Weights of a small image classifier.
Model: 1.35M parameters, 32-pixel images, arch coatnet, norm rmsnorm, activation silu, patch size [2, 2], depths [3, 3, 3], widths [48, 96, 192].
Training: cautious_adamw at rate 0.002, 40000 steps, batches of 128, held-out accuracy 93%.
Data: trained on retinal OCT scans (Kermany 2017), 49215 training examples, 104.0 epochs.
Rows from block 2 of a small image classifier, named by matrix and row number. Rows with one number belong to one channel. Each number is 128 + 24 x the weight over its row's rms, rounded and kept within 0 to 255. All counts start at 0. Numbers have three digits each.
After each channel's rows are labels from the 100 images, of 14976, where the channel reaches its highest value: "responds to" is what is common among them; "colour at peak" is the nearest of a few named colours to the mean colour under the peak. Only what is clearly more common there than usual is listed. The data: retinal OCT scans (Kermany 2017).
# convs0: expand pointwise conv (model.blocks.2.convs.0.weight, 192x48x1x1), inputs 0-47
# convs1: depthwise 3x3 conv (model.blocks.2.convs.1.weight, 192x1x3x3), a 3x3 kernel
# convs2: project pointwise conv (model.blocks.2.convs.2.weight, 48x192x1x1, transposed), outputs 0-47

convs0.100:137173145105124119156087172135118105092093136157132166088144151117134100111171146127142125119150124132160107134094116167146150105159112110103108
convs1.100:129164169156157134131134150
convs2.100:148186131179140143154123138152135111167095111159081135104128133072139095159139133121101130115106102169121107120110148142119140131123124101142105
responds to: finding: diabetic macular edema
colour at peak: grey

convs0.189:147110114142131101133114168100123099171114092145127162114134128083111146140104131112112088097113128087115121147103141132166120120151163122156069
convs1.189:126120144158136094156142086
convs2.189:129091108148113146094135174115105122100186167126149088109144085141147148088085139123145154121134142123147106140160128104149129105112119098120140
responds to: finding: diabetic macular edema
colour at peak: grey

convs0.178:144136110124123124095134131118129137152161102108125145133145134123088128151115113125163092133144132061150139157118123132140176123093125160185076
convs1.178:099159118136134118104161090
convs2.178:115125095109168082100121152104122126164129125137131140149113122107127147175104106112122090113160119134123142123140169134121106158072187137130152
responds to: finding: choroidal neovascularization
colour at peak: grey

convs0.21:148104121154119153109128092140159089102145205089121119113083115171131133151091119123139121137133142108157120148124098133138125090149104135107135
convs1.21:105130157150101102141156097
convs2.21:152130129116135106141124136123096105117109195116121128079135107129149123127141128120168168131122121126137084100135154122164162078185128121105118
responds to: finding: choroidal neovascularization; finding: diabetic macular edema
colour at peak: grey

convs0.97:109142139127142131144080204171118103126128106122127148163107145173111106145127121123127103136160108110121151114090128119109145106098175111105132
convs1.97:143099109164155093121135148
convs2.97:165118115101156155115135105086097143160132158095109098097114119117110118097108166163155159121119141134154106122159116155154169090107129129102122
responds to: finding: drusen
colour at peak: grey

convs0.173:133090161087122120147145182128105129131093111157141135158162173133114133104137152147133116129110175136113184103123107136135161157151141108122144
convs1.173:119136122118117196121117132
convs2.173:124083110133142088123160127119132089155101111077142171146111159103144125133156152087092141137139124113093139120148130123122150145086169151109138
responds to: finding: choroidal neovascularization; finding: diabetic macular edema
colour at peak: grey

convs0.172:153124098107154124106105152150134126075147153104131142114158144158112116125159158110154130159148133142145114119126154141126184116071176141103140
convs1.172:120142127132151130075108093
convs2.172:118170159134114125154101126186119087149134074155147155156129161123112135109110128152100149117140132131106122102105137101118129151153102074143119
responds to: finding: drusen
colour at peak: grey

convs0.106:175163153135152107107152130068096141136142122128177101115147102121119111109139094162133105110099110093139134144144172106138106116105109123154115
convs1.106:131149095115085137100101130
convs2.106:074088132126177095106104132161139104102124140101133166138100114105153126123149109087130155161161126113150154137136133165109138147091114110139146
responds to: finding: diabetic macular edema
colour at peak: grey

convs0.14:103103132132110167107105135133119125096152140113125116130148115210140114125150133119138129188147129110148121110121126129092124105095176089135160
convs1.14:150115118171125102147130089
convs2.14:123117087104147126081089158120103174139181157158117152092139091127108163131131123119152125137124140102148118188144143136132152106128142121135122
responds to: finding: choroidal neovascularization
colour at peak: grey

convs0.132:122111121060181112111147128147124124146124127125134113187151134155150124117118125137137132145149192133123144105121130166148115173115168131146143
convs1.132:141132132080095098143113141
convs2.132:166145140134117146130085158142104143132149121100144154125165154109108165078117150156120160113121119157123095085104119111140141083179115127131124
responds to: finding: diabetic macular edema
colour at peak: grey

convs0.76:135130100137150168092141139087117111134166137123121097111120150135111107077152106128148129150129131100115140127145092124106133091070111077124164
convs1.76:143107138079119112145129164
convs2.76:101112109137094150099092102138116122146173153137105104149117106138138116086073149137136148143137179100135110123162113118136119143153131076128156
responds to: finding: choroidal neovascularization
colour at peak: grey

convs0.24:117122111117154176086112118109104117132147114125102135062112148137155131095146129165170138150148122136181107116122149157130151135172141140149113
convs1.24:092118094107128105159138152
convs2.24:170086150162176142136124115076124175120122093121150122143151129130120100153127131115136118093100087130155122132115129092133152098103144143145090
responds to: finding: choroidal neovascularization
colour at peak: grey

convs0.13:144138131136148169120114177143143129113128112101095105131104131207155082135128120123141102113168096138126104154113104135126113087142149111101127
convs1.13:161124093156130115166128107
convs2.13:121129138074134091145157137100096110103106152112125139097120143154107178127110130149156147138144152109096148161133110129150162077125142162095116
responds to: finding: choroidal neovascularization
colour at peak: grey

convs0.65:142169098116180129134135122148149131131078085150096127126103158105122114150135143179138090129142137137144167104102128135142140147140143128177097
convs1.65:148126166134121129096097093
convs2.65:136120151118145110175127114126152130122106125158116100117089089117132105164154149127151146100160131148128089092154132103092143141105121089178094
responds to: finding: choroidal neovascularization
colour at peak: grey

convs0.177:154110138102183088112124146143136129119127106097104140159126108128121101139158115093154081171153123104128124128118133143153137124068150117174121
convs1.177:157111109156102116166117105
convs2.177:136143137138102161086127117096115146134136134086117106136160142128125108140113097120122078110107127092193152112118146103160111143123181113120161
responds to: finding: choroidal neovascularization
colour at peak: grey

convs0.49:100142113129094104135104117122121141178145114142122151090141077099092122095114125140143086107110130110141127136133121154157133111153094107125060
convs1.49:138101109129175157147147143
convs2.49:107094102108109112123179145126117142137140102138076127146118125127160123120104144116151154181138182109096138153160130142155146151092114137097104
responds to: finding: diabetic macular edema
colour at peak: grey

convs0.87:139134051137120135134126134120141102117158165086140108156154159133096121121133174123090087159120118129122109095122112108143123089152155135127149
convs1.87:088135160098123097108116135
convs2.87:131090130179143098163115137137159140127124163108082167161114090094116112180105105119110143140125114112139138153143122144148137105113120138160089
responds to: finding: diabetic macular edema
colour at peak: grey

convs0.58:111108105123151070140154076084111099158126132124162176141118094079108119152133132112148125139107114099141125149130151129146095161110116138140121
convs1.58:115128107143165098100163129
convs2.58:135105112107115105124116113116121165149121120132107147100127132165123146152092159165195106144154126136112085120144119117145175098124165169118105
responds to: finding: diabetic macular edema
colour at peak: grey

convs0.75:151141095126163094106136132121069114143147130122168139128109127133088137126068125161135105122099122145123128155169136116122100130153179169126134
convs1.75:090105128158130100107095137
convs2.75:138124085151134136095123108136124076163138125157109141090126159139138132098110149120160148123161175114142150147098078126122166122118145084145123
responds to: finding: diabetic macular edema
colour at peak: grey

convs0.156:146137116086160113103124133166108130090128124166129163153160192153113113151148163110136109138120164136144156089128141109143141129094148128107158
convs1.156:099130142132152089086131144
convs2.156:172160101131096158102099103129079096124126128126100129134099102127118091109130195153127137134136133149146095115134129152145107131148154088119158
responds to: finding: choroidal neovascularization; finding: diabetic macular edema
colour at peak: grey

convs0.110:190151098109165084138147116132146136101110113153150116134135163136067122126141140155126079130115108153118146134070097135122124129136139136120114
convs1.110:083141162129111109098143137
convs2.110:165148112154127117133163159092159106146104150100092130129129113114098120178106134139100105134147159158157166160095128141155120115100119151150099
responds to: finding: diabetic macular edema
colour at peak: white

convs0.117:098117113149121120087180112100109066145126127093132127147120091133107134127108094151142106140103131112178146145109122087110087122123120155150123
convs1.117:126158108107106152143083142
convs2.117:124134112069122113097134124122097108137153158106136129128118129160076120132126139181154110116108130098121114112120138154175138103151180175139132
responds to: finding: choroidal neovascularization; finding: diabetic macular edema
colour at peak: grey

convs0.113:160138126166121143123129132117130118129137128123088096125074141141133122167065116118128131101137151092138098139148102089152114077146131157169124
convs1.113:106125127132161093143086147
convs2.113:158129098109142109123116167106084149127148133170114150089145109135113128126136169106173122123162157121116072140116142132174164094125146121124125
responds to: finding: drusen
colour at peak: grey

convs0.34:196140148161111122137180142129126107080155137130129122128129125119128119136088118143152171124123107101135157182132160098142085112118109133115130
convs1.34:098118173155110097127131138
convs2.34:148127113201144121150128129129180146168154143146150147116119085113162095143100098108131126108145117118153147141109109095127129138111080108119113
responds to: finding: diabetic macular edema
colour at peak: grey

convs0.27:100128124130140153081106145096085088134166106094096155137138143139128122112137132130155109129157113110164129113135127107163113096134184111174144
convs1.27:119068116122137123113157138
convs2.27:116085129161160157160108073129139151131136139128113112144115093137113063171156128088134121111130135083128103146157136128153140126112142108111111
responds to: finding: choroidal neovascularization
colour at peak: grey

convs0.23:156117096090151122146129140169137125136114108158082116145128112141147137155132154102140110111151125145095125113145136170200139143108145086097148
convs1.23:136081089108113119124107111
convs2.23:130128093133147115111138125137138138121182177177152151090119110116093154147159130117152123143112113075141135179146135101152137122107113149135094
responds to: finding: diabetic macular edema
colour at peak: grey

convs0.73:143139125155120130143147154146160137127131178110135111132123176139117129117130111138092128122113125161079125085153101099100100125158153143067165
convs1.73:085121104134159129121091110
convs2.73:136166125121124106135099137137111123115138133175111164079125165131078129132122137143158122121148140117162135150097163089147166076146126132139090
responds to: finding: diabetic macular edema
colour at peak: white

convs0.129:092104123130119143143147132150130133125119103141050102135121101152130129167167129067145090086145099151128120133121131137166114134101112113116136
convs1.129:132086159136101155125108149
convs2.129:108118139125096121129149133146151091128097098120162106183134141156160133155129076125146147088138175088103148106148114107113130154146112147106141
responds to: finding: diabetic macular edema
colour at peak: grey

convs0.149:101123134179116139144089151179190116151126140098134134157126117167108096136120135143148079155145134138151122093101117115111144136119165140126119
convs1.149:162098124090150156142123114
convs2.149:161132116108141137114100101132094095116112161128112174101094106104109133143111160164158163121111105107130103128151150145180160091137142120159120
responds to: finding: drusen
colour at peak: grey

convs0.179:115125129138127132124143135098099063130135103117112135134092126147138124144102127140180140124153121129210098131124139121137153103084131146174122
convs1.179:113095106135104122128175150
convs2.179:139101150167150139165127113096117139115132099155120118112104118105142088104133167064141144117141134185131105157112100146122157108102110102132112
responds to: finding: choroidal neovascularization
colour at peak: grey

convs0.139:160154126119112135117166139124116057096143122118116144123122149102115053117128140111152164154121134094144102143104135127161106140114086138131131
convs1.139:151164134150155148148164132
convs2.139:158177107179125168123136136159127122183126106148130119124143143081133112149161126098090105109078113099126143122115145119133123151103137096136126
responds to: finding: diabetic macular edema
colour at peak: grey

convs0.152:135129131114142140109208089052114109143107151111121126108139120094120187128146128141126147127118133124173124141133146125133130140141098124155142
convs1.152:151142101094113170150124116
convs2.152:164126129118150134141090117125063107104101122131128097128139122141089100104134192149149155120129140107152103145149116157147175090132139130116114
responds to: finding: diabetic macular edema
colour at peak: grey

convs0.103:117144112095141124112121141105091128108114162116151101135153120138129107102130102147111088200090141139158090120129086151105140082136114129150115
convs1.103:147103102092131161115120157
convs2.103:156151164160123137134143124175154152140102098170146119152149107126163145147156074131093153142098117121103146131124089130083116129114115135158116
responds to: finding: diabetic macular edema
colour at peak: grey

convs0.159:139137112142119121096109107108104043143143133092135163095130170088120117127131164147135134138145102113154106093139155111139145132135148132165147
convs1.159:091105108133124143146163160
convs2.159:103119080141128140061142150103117128092163152105152123153133153113115131121139130110089123169096103124096132156147121127106111140111169138125174
responds to: finding: choroidal neovascularization
colour at peak: grey

convs0.80:156154140128148105125160123129139113101137127157129117135110115140113138114084111174161151150123169143131168152069120087069097121135130146138128
convs1.80:105157121126133114148083161
convs2.80:150112130088143141117117168132078118131132144114127139103161111118099124065143161118134166135125130171124083124100145178137153109120130091136140
responds to: finding: diabetic macular edema
colour at peak: grey

convs0.45:123134120130122176147140106108164129127131106171118076154116152142165117121171125133148179146172153104111116120116097179123148147138108115136130
convs1.45:123125124123126130143171183
convs2.45:127147105128111158100125130128172132165170083168116119095084135122148127126111136117138105125142148147136154123112057113087136135113132093152137
responds to: finding: choroidal neovascularization
colour at peak: grey; white

convs0.12:127086149100145131110146115127122124121162116151107126137114135157147141115152166103175146157203138134136114145128144192121149151119110150158129
convs1.12:125074087143118135141136131
convs2.12:124130107169142158087145140105146156126173138099161107130145128128111146141086116145127103092102120118154139166145101052124138113107133140141129
responds to: finding: choroidal neovascularization; finding: diabetic macular edema
colour at peak: grey

convs0.122:133131130066151125139124132146120116086093137128122176144178153096092102116144182139140116152113152146138147108135129153170125152157143113139133
convs1.122:115105111161134142127095086
convs2.122:124118111114135126127115146104073102168121113109106126129145146144133130108095176133119152151135159163087094122123175128129127136086167089101153
responds to: finding: diabetic macular edema
colour at peak: grey

convs0.125:125114149113132126126126133109081134157131099116150135154109065128115121136141146125127123154140102102146079127127183184140114172108156133160110
convs1.125:108094120109090129126095154
convs2.125:137180134122091165127123128172165098114156123153141122114120138163102171166140099150106127124115165108136154143121087131095118106135131140164103
responds to: finding: diabetic macular edema
colour at peak: grey

convs0.140:072126131129131097113098112105088083173109122122199135126113096144123091107112109150124104104093122130159124131118113125101107150134105132121121
convs1.140:101156133136093153112145093
convs2.140:118113106132105104111107114140098136132157165140088187096138133129099140140091148111155137163134148085150104148125155131156163088130164141131113
responds to: finding: diabetic macular edema
colour at peak: grey

convs0.84:123147153135083151102091127153128135101116172068144093119117139132122125116125143174099153156098128133156137102142111132121151074099137102137138
convs1.84:098139095112150100100156133
convs2.84:154120146125124123134113091148119099098111152166113111092116126133069119154100150134146139152136164133147096157086146119154171097124142110162098
responds to: finding: diabetic macular edema
colour at peak: grey

convs0.133:093146131149136148133147139121143115101126164116155106125083153129090138146114089131103172141096167099124145142126111094060146105118143154128122
convs1.133:165144144147177142111128120
convs2.133:110126137132125152121136118139143177140096131145085132144096127120137192164165106105095112147080122117113146122138104157097100149156151160140139
responds to: finding: diabetic macular edema
colour at peak: white

convs0.85:137139095116121089096081114162104073155119119093118184128151149119146118120113126112117133112123134104144128070101158128166123113142128124110104
convs1.85:137158136101130162090105111
convs2.85:146157088142095128098119144133101133153126131100142152116189129152181137130131136139126094121129121123105113078165127117153112117144170146094167
responds to: finding: choroidal neovascularization
colour at peak: grey

convs0.94:114126160111126133107123111114130151140119096090128100127189117127134137121145119148131125140128105141143061106112158154140093166109194143156126
convs1.94:133107158121105166127106165
convs2.94:098149134092100138128158139092167138114133116115157118164160162165120157141151090117117102108117127131118165102116112146104078143128121184122129
responds to: finding: diabetic macular edema
colour at peak: grey

convs0.88:191126173168104116163198161114140094118122115136113136105088139118135122129125135142147159139144099110099150152129142093125129138136109133106139
convs1.88:164137101145134141083148140
convs2.88:132135170130103124144146115151135114175118103124140120165135107069124124120154108085110128157107162123151151114085149142111124159109103099173108
responds to: finding: diabetic macular edema
colour at peak: grey

convs0.64:112131112151145095131131097128119142104140148134145127132127094148066116129103129139112109128092133145137130122112133029110079116154129137127141
convs1.64:109081112142131128115144086
convs2.64:115119156113184079158120134145113102130098134144109201108107118107128105147119141121141162150119089123122128122112156148146174120118123120140090
responds to: finding: diabetic macular edema
colour at peak: white