{
  "arch": "coatnet",
  "model": "image classifier",
  "dataset": "retinal OCT scans (Kermany 2017)",
  "train_examples": 49215,
  "image_size": 32,
  "crop_scale_min": 1,
  "horizontal_flip": true,
  "targets": ["finding"],
  "num_classes": 4,
  "norm": "rmsnorm",
  "norm_position": "pre",
  "activation": "silu",
  "mlp_ratio": 2,
  "head_dim": 16,
  "fused_qkv": true,
  "qk_norm": false,
  "parallel_block": false,
  "dropout": 0.1,
  "inner_norm": false,
  "patch_size": [2, 2],
  "depths": [3, 3, 3],
  "widths": [48, 96, 192],
  "label_smoothing": 0.05,
  "loss": "binary_cross_entropy",
  "init": "trunc_normal_002",
  "residual_init": "scaled_by_depth",
  "optimizer": "cautious_adamw",
  "lr": 0.002,
  "beta1": 0.9,
  "beta2": 0.98,
  "eps": 1e-06,
  "steps": 40000,
  "batch_size": 128,
  "epochs": 104.0,
  "lr_schedule": "cosine",
  "final_lr_fraction": 0,
  "warmup_steps": 1200,
  "weight_decay": 0.09
}
Rows from block 3, named by matrix and row number. Each number is 128 + 32 x the weight over its row's rms, rounded and kept within 0 to 255. All counts start at 0. After the name is the row's rms in percent of the matrix's.
# fc2: squeeze-excite expand (model.blocks.3.se.fc2.weight, 384x24), inputs 0-23
fc2.65 096 [128 128 127 128  85 203 128 100  62 138 129 129  94 174 166 128 132 127 126 128 184 129  64 128]
fc2.66 050 [127 127 125 128  74 175 127 168  58 128 130 127 174  63 172 129 130 128 125 127 191 129 103 129]
fc2.67 081 [129 128 128 128 164 160 128 164 199 172 129 127 174 152 184 128 132 128 129 128 211 128 164 128]
fc2.68 062 [128 129 128 127  66 149 127 119  89  72 124 128 109 141  62 128 120 128 126 128 226 129  98 128]
fc2.69 118 [128 128 129 128 185 136 127  92 184  48 126 128 107  78 115 128 125 128 128 128 211 128 106 128]
fc2.70 171 [128 128 128 127 110  79 128  99 211 183 128 128  97 211  89 128 128 128 129 128  88 128 134 128]
fc2.71 046 [128 127 131 126 134 205 128 110 135 169 127 127 117  48 113 127 126 129 132 128 212 130  76 127]
fc2.72 074 [128 128 129 127 173 148 128 204 129 128 123 128 226 111 191 128 128 128 131 128 177 127 116 128]
fc2.73 104 [128 128 126 128  39 173 128 188 127 173 128 128 200  75 124 128 128 128 128 128 156 129 109 128]
fc2.74 057 [128 128 126 129  47 108 127 159 140 230 125 128 154 131 159 127 128 128 130 128 160 129  69 127]
fc2.75 071 [127 128 130 128 155 142 128 211  74 192 129 128 179 142 117 128 124 128 131 127  50 128 156 128]
fc2.76 149 [128 128 128 128 188 134 128  81  59  79 126 128  89 184 136 128 128 128 127 128 133 127 210 128]
fc2.77 134 [127 128 126 128  73 179 128  72 100  88 129 128  69 101 170 128 127 128 129 128 175 128  55 128]
fc2.78 098 [128 128 127 128 171 191 128  90 114  92 130 128 101 204 167 128 128 128 129 128 196 128 185 128]
fc2.79 072 [127 128 126 128 179 124 128 163 181 132 127 128 148 189 102 128 127 128 128 127  57 129 218 128]
fc2.80 077 [129 128 130 128 186 124 129 168  75  89 126 128 168 194 194 127 127 128 130 128 192 128  98 129]
fc2.81 107 [128 128 128 128 136 108 128 160  66 182 129 128 149 184 126 128 127 128 127 128  17 129 148 128]
fc2.82 129 [128 128 128 128 166 199 128 172  91  66 131 127 185 177 154 128 129 128 127 128 162 128 186 128]
fc2.83 080 [128 128 129 128 108  70 128  75 147  78 126 128 100 146  61 128 127 128 128 128  85 128 216 128]
fc2.84 075 [127 128 128 127  82 146 127 155 153 182 133 128 176  86 219 127 123 128 128 127 199 128 108 128]
fc2.85 169 [128 128 127 128  94  42 128 103 182 154 128 128 103  57  67 128 128 128 128 128 103 128  86 128]
fc2.86 066 [128 127 129 128  96 122 127 146 159 203 126 129 129 176 211 128 129 128 124 128 128 128  43 127]
fc2.87 102 [128 128 128 128 115 194 128 105 172  96 128 128 117 114 170 129 127 128 125 128 241 128  86 128]
fc2.88 077 [128 128 129 129 127  67 128 101 157 206 128 127 106  33 100 128 126 129 128 129 126 128  74 128]
fc2.89 128 [128 128 129 128 159  55 128 134 156 190 130 128 138 109  29 128 127 128 128 128  83 128 164 128]
fc2.90 090 [128 128 129 127 150 173 128 146  66  53 130 128 148 132 213 128 125 128 128 128 181 128  85 128]
fc2.91 064 [129 128 128 129 153 168 127 181 181 128 131 128 194  61 153 128 135 128 128 128 149 128 210 128]
fc2.92 071 [128 127 129 128  14 122 128 107 176 143 131 128 124  98  99 128 125 128 129 129 110 127  47 129]
fc2.93 085 [128 128 129 128 129 170 129 167 121 109 132 128 192 180 223 128 126 128 126 128 198 128 136 128]
fc2.94 115 [128 128 128 128 119  49 128  98 169 156 131 128  93  56  76 128 127 128 129 128  53 127 122 128]
fc2.95 115 [128 128 127 128 111 135 128 138 192 174 126 128 132  14  58 128 126 128 128 128 131 128 128 128]
fc2.96 068 [128 128 127 126 151 195 128 185 150 221 128 128 179 103 129 127 127 128 127 128  66 127 130 128]
fc2.97 074 [128 128 126 128 202  89 127 121  96  39 129 129 142 165 158 128 132 128 129 128 181 128 186 128]
fc2.98 110 [128 128 128 128 161 144 128 217  70 140 129 128 212 124 104 128 129 128 127 128 140 128 192 128]
fc2.99 118 [128 128 128 127 143  93 128 119 187 155 129 128 121  14  55 128 129 128 131 128 146 127 135 128]
fc2.100 074 [128 127 127 128 151 118 128 127  65  71 124 128 139  26  66 127 125 129 128 128 175 127 139 128]
fc2.101 111 [128 128 129 128  93 166 129 227  88 134 128 129 220  91 108 128 132 128 128 128 136 128 143 128]
fc2.102 076 [129 128 127 128 192 165 127  99 226  97 128 128 106 183 138 128 126 128 127 128 175 128 172 128]
fc2.103 064 [128 128 127 128 214 160 128 163 119 108 129 128 174 141 114 127 130 128 128 128 224 127 179 127]
fc2.104 079 [128 128 129 128  39 175 127 192 137 164 126 128 187 104 153 128 127 128 128 128 167 127  76 128]
fc2.105 060 [130 127 126 128 119 187 127  92 175 129 121 128  99  75  83 127 123 128 125 128 196 128  43 128]
fc2.106 102 [128 128 128 128  78 145 128 157  70  57 127 128 170  61  87 129 128 128 128 128 167 127  72 128]
fc2.107 089 [128 128 128 127 184 158 127  74 171  98 125 128  82  36  81 128 124 128 131 128 161 126  98 128]
fc2.108 122 [128 128 129 128 155  95 128 110 146 135 129 128 105  28  44 128 127 128 131 128  85 128 180 128]
fc2.109 068 [128 128 129 128 159 217 128 151 139 166 122 127 143  66 210 128 132 128 128 129 180 128 124 128]
fc2.110 119 [128 128 127 128 232 177 128 162  70 122 125 128 157 170 174 128 125 128 127 128 156 129 162 128]
fc2.111 109 [128 128 128 128 170 153 128 202 136 240 128 128 183 123 125 128 131 128 129 128 158 128 144 128]
fc2.112 105 [128 128 128 128 148 216 128 101 180  96 128 129 117 140 184 128 126 128 127 128 205 128 177 128]
fc2.113 079 [130 128 131 128 212  90 128 177  64 149 127 129 171  73  93 128 126 128 129 128 182 128 137 129]
fc2.114 048 [128 128 131 129 111 141 128 127 255 153 124 129 146  86 138 127 125 128 134 127 167 128 101 128]
fc2.115 087 [128 128 129 128 149 127 128 200 147 206 131 127 200  66  94 128 127 128 128 128 170 128 101 127]
fc2.116 143 [128 127 128 128 122  63 128 152 219 203 127 128 153  87  86 128 127 128 127 128  91 129 146 128]
fc2.117 076 [129 128 126 127 140 186 127  93  24 104 130 128  85 121 176 128 126 128 126 128 193 129 133 127]
fc2.118 104 [128 128 127 128 167  81 128 208  90 138 130 127 197 127  85 128 130 128 128 128  65 129 176 128]
fc2.119 099 [127 128 129 128 145 182 128 140  87  57 131 128 142 197 171 128 130 128 128 128 200 129 177 128]
fc2.120 148 [128 128 128 128 118 122 128 216  56 147 128 128 223  90 134 128 129 128 128 127 103 128 139 128]
fc2.121 063 [128 128 129 127 173 179 129 158 210 224 123 129 175 105 141 128 125 128 130 127 117 128 135 128]
fc2.122 081 [128 128 127 127 117 172 128  87 255 136 128 128  88 169 137 128 127 128 128 128 160 128 129 129]
fc2.123 064 [129 129 127 127 105 181 128 198 152 184 124 128 177 175 132 127 128 128 128 128 201 129 179 128]
fc2.124 134 [127 128 129 128 112  46 128  78 187 178 128 128  70 129 101 128 130 128 127 128  61 128 106 128]
fc2.125 123 [128 128 128 128  90 181 128 125  83  88 128 128 116 133 197 128 131 128 126 128 203 128  49 128]
fc2.126 145 [128 128 128 127 130 225 128 125 129  52 127 128 134 153 176 128 129 128 128 128 207 128 120 128]
fc2.127 064 [127 128 127 128  98 199 127 143 221 168 129 127 157 176 186 128 127 128 129 128 138 128  88 128]
fc2.128 059 [127 127 130 126 163 144 127  98 169 122 132 128 102 209 231 128 124 128 130 128  99 131 169 127]
fc2.129 099 [128 128 127 128  50 183 128 105 133  68 128 128  99 185 163 128 127 128 130 128 203 128 108 128]
fc2.130 074 [128 128 126 128 143 152 128 118 218 188 127 128 126 136 104 128 127 128 129 128 215 128 188 128]
fc2.131 086 [127 128 131 127  80 137 128  82  71  42 130 127  71 155 126 128 127 128 129 128 200 129 111 128]
fc2.132 077 [128 128 128 128 107 118 128  84 201 175 128 128  71 122 173 128 132 128 127 128 177 128  45 128]
fc2.133 097 [129 128 129 127 143 108 128 217 127 163 128 128 226 122 144 128 122 128 129 128 114 128 196 128]
fc2.134 095 [129 128 128 128  57 131 127  74 168 209 126 128  68  89 100 128 129 128 131 128 132 127  78 128]
fc2.135 105 [128 128 127 128 118 187 128  64 133  83 127 128  74 120 181 128 130 128 126 128 207 128  74 128]
fc2.136 106 [128 128 126 128 146 206 127 171  95 145 130 128 175 131 223 128 130 128 128 128 185 128 149 128]
fc2.137 109 [128 128 128 128  90 187 128 152  83 150 126 128 151 185 229 128 130 128 127 127 168 129  96 128]
fc2.138 106 [128 128 128 128  56 192 128 130  86  49 127 128 135 125 191 128 130 129 127 128 168 128  89 128]
fc2.139 147 [128 128 128 128  97 179 128 108  18  58 127 128 103 141 176 128 131 128 128 128 125 129 109 128]
fc2.140 073 [128 128 127 129 215 130 128  63 154 131 131 128  70 123  88 128 130 128 128 127 183 127 191 128]
fc2.141 095 [128 128 128 128 122 147 127  77 188 137 129 128  79  52  63 128 129 128 127 129 194 129  94 129]
fc2.142 133 [128 128 129 128 124 147 128  82 147  80 127 128  83 208 193 128 125 128 126 128 204 129  96 128]
fc2.143 118 [128 128 128 128 141 201 128 116 166  91 131 129 129 207 214 128 127 128 127 128 176 129 133 128]
fc2.144 102 [129 128 128 128 103 185 128 202 137 180 127 128 199  61 171 128 126 128 128 128 159 128 138 128]
fc2.145 055 [128 128 134 127 117 165 127 117 180  89 126 128 131 129 212 128 128 128 129 128 210 128  57 128]
fc2.146 133 [128 128 127 128 141 159 128 165  56  52 127 128 167 144 172 128 129 128 128 127 136 127 214 128]
fc2.147 078 [128 128 129 129  99 177 128 152  11  88 121 129 150  91 154 128 127 127 131 128 172 128  96 128]
fc2.148 087 [128 128 128 128 179 214 128 127  71 109 130 128 138 125 216 128 131 129 127 128 152 127 177 127]
fc2.149 080 [128 128 127 128 132  92 128 181  84 166 130 129 178 123  33 129 127 128 127 129  80 128 184 127]
fc2.150 135 [129 128 128 128  92 155 128 102 121  74 127 128 108 209 233 128 130 128 128 128 139 128 100 128]
fc2.151 115 [129 128 129 128  40 176 128 129  77  69 128 128 137 118 138 128 127 128 125 128 197 129  69 128]
fc2.152 092 [128 128 128 128  68 215 128 190 117 183 126 127 181 119 123 128 128 128 129 128 180 129 101 127]
fc2.153 086 [128 128 126 128 158  19 128 106 178 108 127 128 109 130 116 128 126 127 128 127  44 127 154 129]
fc2.154 117 [128 128 127 128 169 169 128 179  64  61 127 128 193 130 129 128 128 128 128 128 182 129 182 128]
fc2.155 078 [128 128 130 128 213 122 128 167 117 187 132 128 124  99  97 128 125 128 130 128  61 129 204 128]
fc2.156 116 [127 128 128 128 197 137 128 171 167 108 128 128 169 187 138 128 128 127 126 127 119 129 231 128]
fc2.157 057 [128 127 129 126 110  71 127 177 188 164 132 127 191 132 219 127 126 129 127 128  91 128 123 128]
fc2.158 064 [129 128 131 128 186 195 128 161 105  91 131 128 172 191 215 128 129 128 128 128 112 129 134 127]
fc2.159 090 [129 127 129 127 137 215 127 193 101  60 132 128 207 131 132 128 129 127 128 128 152 127 150 128]
fc2.160 071 [129 128 129 128 143 132 129 153 147 166 128 127 148  78 111 127 132 128 131 128  83 129 255 129]
fc2.161 098 [128 128 129 129 145 119 128 102 180 106 128 128 114  14  87 128 132 128 130 127 157 128  60 128]
fc2.162 124 [128 128 128 127 118 177 128  60 233 140 130 128  69 159 129 128 126 128 128 128 169 128 113 128]
fc2.163 045 [127 128 131 128  58 148 127  55 142  64 123 128  63 174 145 128 124 127 131 128 173 127  98 127]
fc2.164 098 [127 128 130 128 182 171 128 146 103 137 127 128 147 229 165 128 129 128 128 128 107 128 208 128]
fc2.165 112 [128 127 128 128 113  99 128  52 155 110 124 128  40  53  77 128 130 128 128 128 134 128 101 128]
fc2.166 116 [128 128 127 128 245 129 127 122  96 128 123 128 124 196 171 128 126 128 128 128 144 128 183 128]
fc2.167 059 [129 129 127 128 147 157 129  49 172 126 128 129  61 126  33 128 134 128 132 127 130 126 168 128]
fc2.168 118 [128 128 127 129 104 210 128 196  72 148 128 129 193 121 187 128 129 128 127 128 162 128 143 128]
fc2.169 085 [128 127 128 128 132 132 128 185  99 176 126 127 193  40  58 128 130 128 130 128  94 129 139 128]
fc2.170 094 [128 128 127 127 183 149 128 144 162 149 128 128 137 177 137 128 125 128 127 128  76 129 246 128]
fc2.171 113 [128 128 128 127 106 158 128  44 174 102 129 128  42 136 140 128 128 128 129 128 192 128  89 128]
fc2.172 125 [128 128 127 128  71 137 128 195  95 173 127 128 216  82 117 128 129 128 128 127 172 128  87 128]
fc2.173 075 [128 128 127 128 163 192 129 142 172 153 129 128 145  69  60 128 125 128 126 127 217 129 138 129]
fc2.174 097 [129 127 127 128  58 197 128 167  92 104 128 128 168  78 167 128 128 128 128 128 200 129  99 128]
fc2.175 100 [129 127 129 128 102 122 128 163  55  81 129 128 169  65 129 128 126 128 128 128 173 129  43 129]
fc2.176 090 [128 128 129 128 104 178 128 150 114  92 126 127 156   8  93 128 132 127 127 128 164 129  86 128]
fc2.177 043 [128 128 125 127 160  79 128 111 243 123 128 127 113 199 171 129 133 128 123 128 110 127 141 128]